From a checkpoint of a small masked image model: activation gelu.
Rows from block 3 of a small masked image model, named by matrix and row number. Rows with one number belong to one neuron. Each number is 500 + 25 x the weight over its row's rms, rounded and kept within 0 to 999. All counts start at 0. Numbers have three digits each. After the name is the row's rms in percent of the matrix's.
After each neuron's rows are labels from the 100 images, of 14976, where the neuron reaches its highest value: "patch colour" is the nearest of a few named colours to the mean colour under the peak. Only what is clearly more common there than usual is listed. The data: stained colorectal tissue patches (NCT-CRC-HE-100K). In brackets: how many of the 100, against the usual share in percent.
# fc1: MLP up (model.blocks.3.mlp.fc1.weight, 768x192), inputs 0-191
# fc2: MLP down (model.blocks.3.mlp.fc2.weight, 192x768, transposed), outputs 0-191

fc1.178 103:482488531491504515483510531464487509505519491500532475558484501506499519492480459464543537480517491493531452479472525519457529465518486549493545429498510442466582505535466435487509481473492555532457511521475486513491527518487464485516512511480509498549511536531503506502531476507536530502528527481524504476479538513495505505532510516446491465507483482518468474492496485473518523521516482525516463557518521511469488491510536498488469471492511512505505512510516513513519521481552477472504485508512489487485497482477487482510473502507466488471466509492482492503504503518514521463
fc2.178 093:496493505503478484518505465454490522500485511500478524482500479511510526515495566528495470512460540483466497514536504489483452478488478480494510478507493490497445508470484489493547523509486422457526494478525464513540485523547530482485537494502483473544484490508505493484465523501510480502506463513521527511501496515483517474462489543494537538474515494530511539498497491521507456462470518469490512479486511499516514505536480494470542502541495540470519544484522530509546530466468496509514505489486497541483523538501543486514492503476519482564523502488476440485475559530482505496
patch colour: brown (56 vs 11.7); purple (27 vs 1.7)

fc1.727 107:498515521520504519463482502501488513473554536524530509529502481478537517507505508475489497491506472469521470533487509493511552490498456501513529462480515503487517509517466457491507524503490483520500505506492518510523478553481476529449544519527463478499467512540521504493469474488493490472492488425490470465502465486519505500456484524463523507500536485445470503524522501471537494479520523475453469508474521492525488532522541461503454483479508516521565495535476536507513502477496475498472488484540536497494519501539497512472481480478499488525464474490469481473474549487550534520
fc2.727 104:485492495458445494515491471504453536530475511509507520474473438527478499518462486529492477508515439524494514494498500482463514533514518498532479510478514483522513538500532470474512471513528525485527522488489458467484534483535484481546528508447529536461511543498497509530509527492454481559492466498512502484491434536473467509531526503496457524549495481517522492470510472512469535491484541511504530506461478537465531542490522488490530496509487494499463482512486494496492477516498532491486524492485478513497490482517517460509482500549545536512503498497536495511505497463502471471
patch colour: purple (36 vs 1.7)

fc1.5 104:478529534494522494485493500515485493495508473512420482522477493469514518511547494481495471481510452479490514470505464473511487521520513488504503475512463512505493477484462454567502521469495514514482498461535447492500505514507497520496484445500503480477542512486549478491482529492534461476492456547539470487543477502496507472587513479489520492508532504505512528501544549493573520533503510459481458502498523511485507506548473505492507510498534472486526526496508478519503490525503455515490492512539498534490510519475467492533513471505507505526498456482527497509512510505483510534
fc2.5 093:485473511506463516489505520507541484549498510521518493471519531537486489493512486455485510475514490461481473514509499490500501475517505515492537505541539492514479500509558483430495454522537513483528500515462551512514513507475466498536484509482486512532457482456497550499509497519470529511485512508505481530512485475509496528445467506485500510485510512497489430508517513481474473476461489535571487471531546488508537493516469500477495504508452505517492510545483532516490525452516526519481504496507479521505453535523545538508500515494493506481523523525494487486450501527522478441
patch colour: grey (80 vs 21.1)

fc1.686 074:498476497481515534482472497543456528541519535524507497491510500517484536450508523481455523483530496489527547511515505496511510497512444462488490451510491541486491501532519511522460480521485475486505459484491466515559434464499463497487507525546488499517514490472517522493505505510535502528521531505463509517496505513497486474534508508443521457507488496530493493491491470489519514518530493462455541514538523523540476501512562472464466520495449479533513475482514482549499482472491538481470485516527484492494506529530493510480511463473509506519475510499486506475499519498438476472
fc2.686 080:507507523510508448494492553508516494485480506526548543531501498477461501479491500535519509497453504510475504482485523495521463484494477514473511521490502486530539475440501498489461509518481491503477514474467523476463502551541473480514497506447521501487522467470511508505526519473461527486461471519530513493515502523477474537438517495480473484538492514443476531502469472488454489484455533511489519499471535494482509503490551570511535497470540523503468529522488500523509482527509533497500530508482536477527504445507498483500514510553480508513475546474489527510481502493504483526
patch colour: brown (53 vs 11.7); black (31 vs 0.4)

fc1.567 098:453500500495481511478511513442474527493510448540462503488490490470516508490484510520483503510477492525504477511498511530478477525524481506502507501480467538487458460528516522468507538490474480498478513469501485544480436455522498499479479515522489490452471450510493468500509491536518497508486498452515559534468463487478527477527547485506531475511515511495539527527563503504532459441512511504483523508487482514502473505507479482532525455475479483463472525528508523537468548497508491536517514501504535494483487461537501482468461485506517524495533534457521540497506505506502494476
fc2.567 104:520505510528502506507480468520535517450522491493507495492502486489481513482528517454537472540510515498511542498481510517505532501490499475476500488481521505482520529517454495530516473484503480471536492539480498482517535514488510471521510467472491509570538535468441543500477518526451514498530496551500530497492498566479472465459477519454504518464511475482491478489429499490440481527451507459541496481512528474513512468460470504514504497536499509550502480459497494484498481504467517504477528500499477471476495530485517503541489504520514517515494499531478461507510518457488471504
patch colour: black (40 vs 0.4); brown (40 vs 11.7)

fc1.10 086:505500532481491509521483447502466491486485479496494469511478483498495543512513489530515491542490495503500478509460536502505520459505489519524506498547541501474497545509504488479487503515532519496487476526467453529491490469510487526478501510500515495493525498489536498500482475480456507490532508490534535532526483491501522493527482528472469522507503513505509468510519505465540475479517471520525527536525465540465475504474525452472526490503553525481559507480478499510493515537529475462482474476492526509549496505474565555482479478540552500451501485503507466442541545507486460529
fc2.10 092:495506496514485515502512498483520461452482503501539483505497544513484526524539530456544537451511461452490520526524488505502514509458551482483502510513473470499530506522455513488489515476455503530492455483516498524515546518511522463514445487526502512517529518494518489507574491519516481498496476537509516521523519512499503496440467527533514467512525502499552534465495504510476486512502536455546505482466509487479491500544500520535519500500496479476477486527489526510464475494490456489513480491473492492530534479515517515496521549520481505494519527491484529542472450472535544521
patch colour: brown (49 vs 11.7); black (36 vs 0.4)

fc1.339 099:493481478486544496479528500462488530489534529503447484497458508537514445517530532476498538499495533490495514465517491484466491504544459494529516505488511512481525500447489496465466534526479517493486504504540467471465529553515551493477491488461488465527541472500458524496443517497522481506466475484483543536458482495497469521498536532533524504522484527469506517510502493477495470485475560521493504495500505520510490496518435447533508475531496500479533487514533487501506507485495502486513519512506498478504528504547482533503519503495485519523483428528486464496510505490469479485
fc2.339 096:498513476496504464529439483506513478500486450483522505535514473469494546517493469521510540530509516510471508523451512499528531463474496474488525479499532480520488520518501511512498473475519483510486510497475518536511500475527432470504499508521488483496449549529545490494481462476483480460511502483537515472492495496510483493509480472476490461473490479533508489494495465500445523541519462497460536494516499514478479479475484546494482516455485497480519463511463509482525526540489479534469501477534494479518439490478509480461482536527543491490546504509493533529455457504526480524
patch colour: white (92 vs 25.9)

fc1.663 087:489534456502554482526492519512488548510512457472493519490499487531510554545488519490487496517475553512532505516542534483486485502512508472513475476512496532488548507470469495460481487467519535472469499495494516504503534484536505524529536546522487515517498503486533467471490502486526497505485485484476471561490514479499512505450503486492469516520499523520526464489466530498474536514503481528524509496487469532529526552548443513490508503530511550487490491514445532500519476463529499477472508485523514497498470501440503516526488507460504507499481523512514539524498558488452507497
fc2.663 096:506471537529465502465490441494504474498433498493509556509489528506507507500472494480506485451507502519526475494534450512480459512496532491512514478515528479488468474494492523464492520540499474525521493464510500496532507549499471495458545492535476504499507470510516478508499515505491500519446519535462507532472477502471487518493492519497448488496472529529493568526497497495556505512484477468489480502497535534478504450527527525520457481476506527530511510492516527501523481491449506483491465559498487536471466543480523484502471501511495511455506525544506474508479495546498504518
patch colour: white (85 vs 25.9)

fc1.575 096:532522499487484514508467526529483534517536511484484496474530527511530493499529492491494536513494519459528467489496524477436471488480546522507516477520486503509532508506487487493462521479518563515468512504524488522504506497510509508473506521483505503497487487493495499499476478514525502447497487442526419522490481497451515501501479511550512484471488462479473496489485446483487453472503485452530507480491457507543489498493583496507529488488506489518545533488523467499519494446490463529495486530502521494509489445487529519480505503506490538515476505533439473505523520464485517531
fc2.575 095:484468494545470507481558488488468475516459505537484481520514536518491486464487517509484540487501484549468512520513463496518539500509487523490476509465477476470486484466485519496472508478497496491491482496486512509491518460454490503518466482518488523498479468538503518494468520513509488522527506549533521471493501459553488502508541526516499514481494532531526491493512534493543563476484539539445477558485510498462510450528518520477452506528452515484515495506471479503475487502521521511497521503488501523510528553494443539487535515519504496495476505491555522500531483481485461465
patch colour: grey (44 vs 21.1)

fc1.735 096:441528523459525517487503489471494486470497524516565504453460473487532487473484505525479475477475545522459474452525517509520513507520468527542500497507495471565508498496483449485492478482512519527499510496506496504469536517508529487458494542518512479495443495541537458490523504487513510520558470502492505503493524490541505533519493518537489442494474491514505498504514464546524535532516492550448508523505508541533499501510524484501529532516457497555518510505486469494517486567500494505502509519505497490537500486505504496486528481484543483517479494535462490514501497509488503489
fc2.735 104:454486560500537523510535485503506507523518475501504512515499509502524517526526473470488513486521473496530530527482485501517511495505471477560534457470476507519495511481482508519539506558485528503507525503485463471546482459521462496553510469485490560530479510481479486478521494499494509504458512510479471498515508551511507485503510513482488536479460495511558502505486508479515456491510480492519457515519496439506514488465485519538540511484478457520469514478483581468465496482510492476467502488513496506485511502537519499506490503492502487525541552446525543514468523497501468479
patch colour: pink (89 vs 38.7)

fc1.241 084:532512470480463484496471490510498475476487449492464540501475468442521463540493501493494512543449511455502514523506487463506459514504437513470476473475495532523524496508472501518559488516486470468468475502494487535509500504513506508531512460478466485498485500474539518480526521483512503487480539484483501483435482478499488456535484459520501524503515481504550499504468525529525499571539489507476491478473474537431489483498522532507466491514500489472523481504453468504500522494489510489502497491543470492518521462473477496462480512488495487486487522497482489509471517494542466514
fc2.241 087:502486500522524469516491550500469503483510523514522468522499499482538526490520549498473481508539540503491513497477466488515517534440489487480513494493512469492536508444510514498448499463506475484469502518518490454448495533480504477509477522515553498489438531473461505482470500547483530514550495523500486480509492506543499483493507509499541448500516533483476544487525485497516509418509497519490499465492523484515525522495481516477501490491507478505516458500497525482496476457487529451523526493498464504511516476473479517470528499524503525466508511526536530499549515472465549524
patch colour: white (100 vs 25.9)

fc1.454 087:501519486516537478559546543515498547485488504506513557484487481480535563494540525492519472518491492468467498495514512486494481511481470483526499492543499518512482520483485490491475483493488498502541437492476499511507504524488554472569503495512458491524492491462441531504490479485509482521495482476481448533464471528499481482518515504523520510492493503478476504509493490503520502495470531493487506477496504512517477504487499503531498540487481507518526542459477504484427507499520546523478515497550499517508518478435478539518477460507518476513478480496496500488477465467454441506
fc2.454 098:534559474522542470464471521483476469475523508491481502544507502475515505539515487510496486484525518518514539511462470551505469529476507512471505490506481507475478450505496488490498552522498505523529492538500478499500516483556521471496480522528508508494483536536492473506504495455533483488465533485484481472480441529526457526498521494445518527489507488487524512491509511509521459507457499519461516479497527482482500485557446460558474490541505549513522504513493497489513506517464501513483476507491472503519480511543521497504490505446481490494443495468505476488472504525542516536
patch colour: red (31 vs 0.6)

fc1.301 102:475512514470489505537505475522518511487510491499496499486517433481521476469467519514474547497469490499503515559491537500511516485488513512529552435537468504498533485480491514500522497510519481486485528560547451462500544484509469518507512524501508476515537487507525503538483472483510492513505502512516490501524534495506523438526517477512486498508508471458490522530492476501468518551513499510466489536500524489510461486499466538491522522488527472512465447480516541508523493521549542492490473527509544473501494505523436490481499522528514489505502553474484486516457471500482484542
fc2.301 106:548514533521526481476528527459474496517517480471509502470511495463516519500492462474535512482475481491511544510540426497503512547479472486456503524486524479494468544537527482532468499512520498535505486475511500525459405461514497477503514526517513488513486506516497493461460508494467497497477500491493540470502493491526510539494467511503499526484506508534480464453494504499469456460492493505553521477496499509476500524530532534491478524507502494495499545521473462507452500513497534509531477466505484483499536525508523482495502496442517523510504532524500508515556508524501543480
patch colour: white (72 vs 25.9)

fc1.45 103:521547519526483518485515471496472554511483502506479474462502502458540500490541476522475515478487473501493478494552455513470464497530507521468476509463494504466475505484525472486497528531508472459500534495493483511506513449481474516469484480505496520531459528495478500533510513491477504517447502488520536513495469493521505544499456488485522504553537486494495485543554518504498509541550514491476490446465528472495494476461487496500467490553464517478501510533479489492454496497486534509494493506515518506469483503511547509494495490552518534520471527486545483545534496528516544509
fc2.45 105:544481544507504472525509509522469448522515539469529504521503463497463498500504470490487487485490575490527518500493533483549503501498518520467494518485533484483572485503506521560509518485496463464513486534494454468502462471502510508494521484476475496499492442519487495495534499552539516545515513527481519536477546498504497493470515522472509528465500513528484498499468503504504506537504531493473469526501530540555501467500544448486485515499512489531508523470465519498479522445529527493506490503502473498501486533512495542511492499489482512476541470475495549525478509519524504519
patch colour: black (64 vs 0.4); brown (36 vs 11.7)

fc1.496 093:534515504471521494521533520482470491492499451525503550496458477490549536531506505500531465487513464548511498497538509525499466501486509518521502481462512500472540492505486533505502513539508524534541489514508534491464470512439499479526494532508523483505514513542507492481483487507530494462459499495460517509528492489489517500528485500455496492487522480495507524493516552495542506506534496521504488548504517440494501517513475518486521498445521492506468483480529492524460525506486450523531511517511501498461562510487490544545502554500502508528499516488486534534504465485528532428
fc2.496 092:506483505489475501492471524511494498493548529514501428505515468522495472466470497507474538478498538493501479513466497533485566520479521507468484530509515478505490513461493474515478478444477518485470485481492492498504533512546488545473512537462501497519499483490494528531475496483499523514507482520516487497467514487537486492486479470476530516526544519498476487534509477484465505501457520477483487447509445555548520505527483501518499501497513486481524555551446499491516517502501525520485485458516556507521449501511497472483521453508529499516495478559509484465504495499495535548
patch colour: purple (50 vs 1.7)

fc1.469 083:492504524462496512475503500528487511510486484537420525482491486528500555526493527562508507486530474503461454469518468512514472498493492494514500535502508514505489459533493526514492536495521481551508491499471529528529516465478504488520419514540454513520513500515522518510504511546451504480469481481501513505508490504504485500468495524500466484495491544511499491518470489493492454507514522507511492472514468488486472506505474504491473483468526516450497483437522502471533503542483565517478499493495535514568470499472516536482487511513544524497511487476493437531509500513480490486
fc2.469 104:505495502543502482521477532479501484501513501523526490493514476510511433481491502473485539500485528497500521505476526529484427535494467474518494530529529502521497495464504507488498486477539501468501528516536499499482508536452503470499530510477481494521479423477484500530518498466484477498516467509543542503500500550485496495483491451539532468570478514547528544538502511535494496490491487476498491522474504505448507474531511481507498472506493519477478534519487512563478490504454485488471459517531465474499507502492528493478484502518494547469515507525476549474468508455505522502
patch colour: brown (55 vs 11.7)

fc1.214 103:420529500508529508529481486529500470468557455499510493533451481483497458498494476519504489464511486530504492478518514472518540501483501486489503444509568494484481517509472479542498485490515485532470519525418515511545480543494506514490505525510478499469492521489473512475510468499479485465504518512439486518463448500510517505481530479506535454519506450505516468518499481491516463499497494491481478513482513511493530481462526487511520506504466540493486467492515460477519550503521452509500490485530479522517454483481548494490506521501499471480507488522492521505500485505540460475
fc2.214 100:534503510453497506514550523438488484497513457504521495524537480482483464504494550521513521517502513513523487508481453469504529520530459473519484483487489507482474518513531503527511500486476516504473507468516498551518498516504543477525518516530530496478511491546542471515473513486500519465469452469511535470493473480522547510533511500505506547524498547505494509538489546486523476479500486505496531483511533492448507536520478513515504480499516507516507548527507508487476436493495487555490480468484497473532486509525558499500505492507533463506503513542569506517517467471463470489
patch colour: white (100 vs 25.9)

fc1.323 097:559487498481491509512544488500456522497413483486499495523503530488537531476475509526508516500475471501516536522478557471505484525524504508508490495494484504518534477554514510474442469484474490491481480505493513507488512510491446474483504473509511494483497522552555482526501469495510505494523538470536497454508522519510481482514485507443510487502493483497460509491500508479545509521487525466483464525508498493517464518477565524487445519523483521505528468514506478507519497462521506481551499506513507475520460502501534527472498467505521469495497501513513496428515532462489468543
fc2.323 085:515505526471464502487474503513483483500459512480550536504515485508545488504466516520485433511505462520478499515511468509474516515455488510489459479530499463488495508476480474511489509538493505535488510480514490510511498523488549489524483508485474516490497463506460503516506474495475486520497467538506469528468509545465528544453538498498470543494512519483540517519497477512451492536522485482480489484490502513482487486476580488513485465553525453494493530504507475504468450537490456453454523526488498470492483511469513496545480522515505509473496492495560485520499489520480546472
patch colour: brown (58 vs 11.7); black (39 vs 0.4)

fc1.128 107:483512534472503499518500515494509535500521511530474481487491474511533549504528459468494534494509493509538473492497486463534466494543503529486506450480513521496470490499475468524489531513480552530506471528454502497471512553480565524493517487445528479500535523486503498510439493494502465472515485509475520488511526466481479520541513470506468465508519487535521456463526521470508505432484551510497492442502494465502469509518441504535482553503492459502503484447504486516483516506546502511499456500491472526513518512501505510484498509507517498490497458498474499519517509495519484537
fc2.128 101:509528466473490488483526528512523481499484540466475496453467485476486505501471525490544527509492516500476483501482476507536482514487518480502499479480488492491565498484454487484544472473492486496526538476475517546501486457548464500508550542507468497513497494520529477519470485468498519502477522494536562483497456479531514567497477478504464457507531498481493490516503522492463490512481486515477510474500508531487502490480461453520542522523488532458510534511479524471496497533480498531486495497468460484480481482493514503530519473535504511539563516500469479461450519505509469531
patch colour: white (57 vs 25.9)

fc1.552 076:516494521505514505497492503534531473509451477522502513474531514492480531503550524463462511476503457477490555538448488530500475459521530490508512500485448509508524541499492433479443538549463488472472511505467488472523485569539550477498459510475496456525487479497463481460515506466493516483477509484470487486472529469474479526531487495501488535509471529497477508512490511512533508514506469513511479535509502515480502503457517499507488535465453493515533496512505495507461471502476478487488485510505466470456497511499507461480470492480535503512506434487494512482490519501513496510
fc2.552 087:511545503506488507517496472492491494500442483499508534498542471499469494509470497510492504486508489500494461486560504475505517532464491517485529503520545493502523478492479521563478515491529494534554471468482527531484459453482452517489535480523518529482482510481509459466575545484465503522512482480502539488474516549532517498493532517510485468496511461507500527503501488499454523481490528477459471536489492467515486547524505494535513455494509488519480501487526538492525530470513464459507529509494515518506507558474480523511460501488461516494506550494521492491544480485510483506
patch colour: purple (25 vs 1.7)

fc1.189 081:511481503543459460505470505480486496545527472503517523542473534516521513479473503535502484477471512491504526499524537527535444549464499495435518464516477461496534520524520520470508490493517474491511462479527482526504464506500500486500499531485488516509497483556503480501536494519474473515492458526523501523479498544501488527472542495508465515489470513492533498505559521484489483496495495486522462502500515495475537493482551517526517526538510483506500484479518495493500477451550512517532522496476483506480495489418546520461498495530514509515450509474485494494487509487443453490
fc2.189 084:507492541492551507476499554477474567501518531436506508479528501495470475494470526485481511507528466508476500501506486476487564501489501500553495542470519510561493505463496537506444497486495503523489517520491499474504515487483512535512474471481477456497473484421475537485495489468518501494515511501507508480475488505496525469477473537489553501487517494517510532532443457520525480496504501515464556487506514479483443506513533479518502526509499460500494528514495515528491484547462491476512500542524514502507485455519451505510502526514492495488537515489537516496517482494509521523
patch colour: brown (79 vs 11.7)

fc1.209 093:436488447464467526498484502464525505498507520474503490527516503460514502556506500460493493473510523548499545491512526522497499514486509516520503539507494497540527506496495442499513432456499500457515492542492479455510538506496483488529478466503498491464458552507482454502521484491485514486478500467471513508471487508502497492545550480497478543490512554501479480459537506480522484458527490496490488496456455511506511478490491494541513515468459514499465521450501504450477513486469492518512531468508487486509493498543515554473520477510525507555489489491501487507485494499488471501
fc2.209 092:563544509475476461477498473489523519487505486545555521480502482543515504470486472553497528500494515460455487493489480511547523499481480467489499464520461588479466491481496506561471542492484487507480486484518440470504519496512487494510496498493499507565524448486479508510520485447517449470533459534499542509488482486484516516509494472499502499533473485504523516506523485546480486538476520517499480492513505523493505489522491537495482522541515495510507491512499502522529480483503492508519475511516495465481488549460507490524523442499510501480480501486492541524469518484500532499
patch colour: white (55 vs 25.9)

fc1.201 105:460508511500486496522449522525467473468552483545500518527497520482525486547503506485505522509518516473532509502478535502503534501501541513453478500534496497496503526494500509466484448476522504487503465480522499534497493472519502471518508470536495464489528498487525474495482475513455475519502510496511465480504536514506511532530467495528509533471529530521506516512529528451478494539518491521561487490468490480486445482516490423471540519504482510480509534477548470513485480508502499513487514513505505475460525531447484491487477459464501455468528514517480456459476506503487447525
fc2.201 101:506508494523493507509473535545501486523502440501545458480527508532466536506508507503469511497539515528523518533512486534512480474474519519479508502444507520500507519513510521485525510499511538469518470526506508468510510508496511511461508481496488479517506503520513528496528494556481465441485533482486447534521492535486481530480537527473526466498484496532474512470452491500446466471513494504474491494519511498534503483474494550515495506509466467495480469461469535468510491507457468481511503474493470474506457530525484535468441491478538513522488454498503521566502523507545497514
patch colour: pink (66 vs 38.7)

fc1.22 093:518495499512510507465508565490503491552516495509525518519507549514494513522543567504506499491508523513469473530487521535488483492485510499472541507511491531505463511530523497502509515499514492504499506481481526511505552519485524443432558502495487509534426521525488518479474453525504476489462502480446507491490500480443464469491486525502517465477446503543521536520475480505521477468506529523463508464497483483491491520476512471516507529476487491504514440459492522486503501482481451534512530519493521487480490525498496524467491499533458497501536468513515523504470483516507489477
fc2.22 098:535497478527504473497508424508484466478491498516475469448489485468459504495515468484490435486519482499506515499503451461482506472487476491532466482506503482498533475490532484515519457500509511481534468501492483496498450453505506508556445491501513523481552468484480486508526544457488506522525510522537493522504529502521549504505510500502530546536566496515458488504506515525506515483493484485516517542539527511484465481527490529467496495527504546474512531505493458545465516499504521501490490479540505495499517491487512472485523503450531470518434523492503500499511505503501529523
patch colour: grey (66 vs 21.1)

fc1.767 095:514501462459533516479505508527451479541519515513545478477551520497475521495524551506494473497514491509516534536496525534484496509524498520484519504475477505467511499517468492538457483514496487504504493494449527499520512445508522530540490493487503520523510515514532494478503516509504481505516546525506474521476528519473511540514479459506451515490473502527517501520462497513467443483490492505450507451526547498467463466497497483494489536526462484515467475501512510457494496507515505470427516483523474519496483448493462492526491521539495510465481484532456481460503522443517505479
fc2.767 090:549455498503547498496444497498529498512493504487487497524471500487542491475478459499485511486460565474510485504514487528470507539502533499514563526507515504524467487479565477477492539496479476503526480516531453493540499516497466526476523466513470495470544479481487451484501520519535513493460480487518509472530522478509464471474469547501534502509538517477504489479484499514554524456508484505509510533507539508501488535463524507518505490522512514493528535535487462541486500517498494481530477509494515485506480530474509509513547487478506465524516483426506526491503483533492467504
patch colour: grey (58 vs 21.1); brown (38 vs 11.7)

fc1.183 089:480511515524438479522507510471521487535476503489556465525538456470509509493521473533489481473512478477479522500530516468484534479528481516493540506504460493487570484504489466489499527478507517493517469539526469475508484524517471554502551511504484459472501536490510480535528552515488493474496473499455540504454463529474514527466528503456489470479506498520497504517461493519503503510505509493463463508529508512482497493512549520479514487505515490541500506494439499549460571493521483489515496487518480518500491470524489518490509505535543504480501503489537495522503519487494553486
fc2.183 092:521480485496519525466490503485491474492506529521514561476480474531479492485464509493505482566474499488482468477530494557522487492490492504479499528485494485511478482475514522495489473511487496497484524529517535502530468503463532509466487483516506562480502454503513489512467458447514572520518522520541509492485525528505480491492492480497525557503507511469511569478549522486514445477458505501574540522507503461500507515523477476510467514490507524488512490485548510493522458492484479506520536530494492489511481517486495455472494512467500485512545477520490543492491487515512542522
patch colour: purple (71 vs 1.7)

fc1.202 089:513491490494492476501516538505493510466518508513513539492512526503516552545512483517487499500477507471517510509460472498538516480509517485466533507494535500471576476513487484507471506512480467536509489520507472469535516474521480467505486452483506482515531469551491483518526510484480456502487468504499441528511533509456486487508467515503492484498522498491523451529520481498538515467523489451504527461458484466495468520494501483474486505474511534533509473537516441497482543487480518482482534520513529429496475499503516524564517534500537523493479498509520495465457502474496458519
fc2.202 096:497507516510538517511464500530502455480506556531495445512487491509495494457485482489529485535564534495507489514482488512503526493524494498458501474518484498488516439508510507468500480511509509500467518487483503500524520464473505554485501511494505505463496571524454493517504493485465483529543500484505498525538531529523500497516503523484483551506447499522457461459503550469495463542459535550506513531476531483472536482512469488508507475520465483467505497514486526538503491477494489489534481497496477485481481525481507550455511478436525480481497511472507515514523503536488477512
patch colour: brown (56 vs 11.7)

fc1.708 092:510473501503478480514487476470507532526471541518532486470468475456521494481488505480489426485463481488533484526495497509504524472524518480490533529533499520482533494492481501510498512532498479493510445476492524462536488509452502485527513498505507466490557538555545535482456492539504521480524461497514534487524576496447487458551500517501490501503525470464481500513500513499521487483505492513543489522485526461515476536496520496507494516439481537500522478523488507539468475468512488499454535511463471515462492521507514499500477485482513496507516504465510464517469536515491492486
fc2.708 100:499499511483528504503494531520479447475546498494475505508496490537515481482452481537465513515523492507482506498510479553521528508506519527528511494473519496476444481454503485508465490467471517518499525520422473485500503541511505535490500471491506509492511473515498500487527537441487478537489510515482541474468500548496515483440527504476503493487517522518492538522492469476511491514492519498459512484520521507447498491546507517481512518515452465531456468514500480507473551502473475493559491485486489464515471532488467489492504513545468562540510523513514483516540497505483524470
patch colour: purple (51 vs 1.7); grey (47 vs 21.1)

fc1.578 096:541473469542486483495466540484485514497516492513507462469501456479477493492534502493500475418483469495527493468506518488457485510504522457520533528501482516481483491521492490533523464511509473527462463488511517538484510513486516517523502465482504553480531508513496451487478511524506459518467452514550493502537479476487514499495487473528530523487479464535512515546540541467521490483498526481556486524478473470480435516469521502524496525499489508491519498505510480523466510510486525505521496501529546510495505515448491497456474507490502472498488527440474478466507495466492516464
fc2.578 095:552468496501498481473466503493495509528516559495484559459506536491502496487445490466474516476451511509486470497483485507488514445448497494480472543504480510520524477494488527459444509497497490466548496498501476532492518467498521491506538521488470485459495469472457521494534492521530505456493533490514516472513497510573493521527481508493515497499494518520523506477472506484464495455528490500504518518535487499538504520543549465480483496539551499500491481489483482487491481463502476480470516489510469474487480522453498529508547477508506510506454490538535510474514518530470527490
patch colour: grey (63 vs 21.1); brown (33 vs 11.7)

fc1.272 107:537444487515470531494491494476506480498468453491525502477546453530460535482542489509464497547496506497545543472502461544472518504455519493524460512487540513516496513485493508523496508504506467506518486496525467541479508450551499475508511540464515476490495489512486488498476521507489469523458524514480529481554425474442531527504501522512532480481512524485498531508513508490552521480480490503487496496468524537488455485518468508489476540498500469533511501504434493491501508530501464509469500487519503474490521502473506491513470529493499502452513484502519494521518492534475479520
fc2.272 104:491546515533499490507463512480502493509527517466508549554507508482495469508477442525503513481478492449488446505522503477494555518528481511528536495458521496534492476511480536516517485465491532506494443465521476500530456540455550547536510489506467503500499507463448508500496481522480508495508450471515487525511485535423505514485490451493491525529500474530517485512503479515485502500477490526516486508494500464520496504508547458500488484483499509478510514527533496525497491501480487483476466506496546475528495513503515478509509486538502505549459461538514523503531506530542521514
patch colour: white (73 vs 25.9)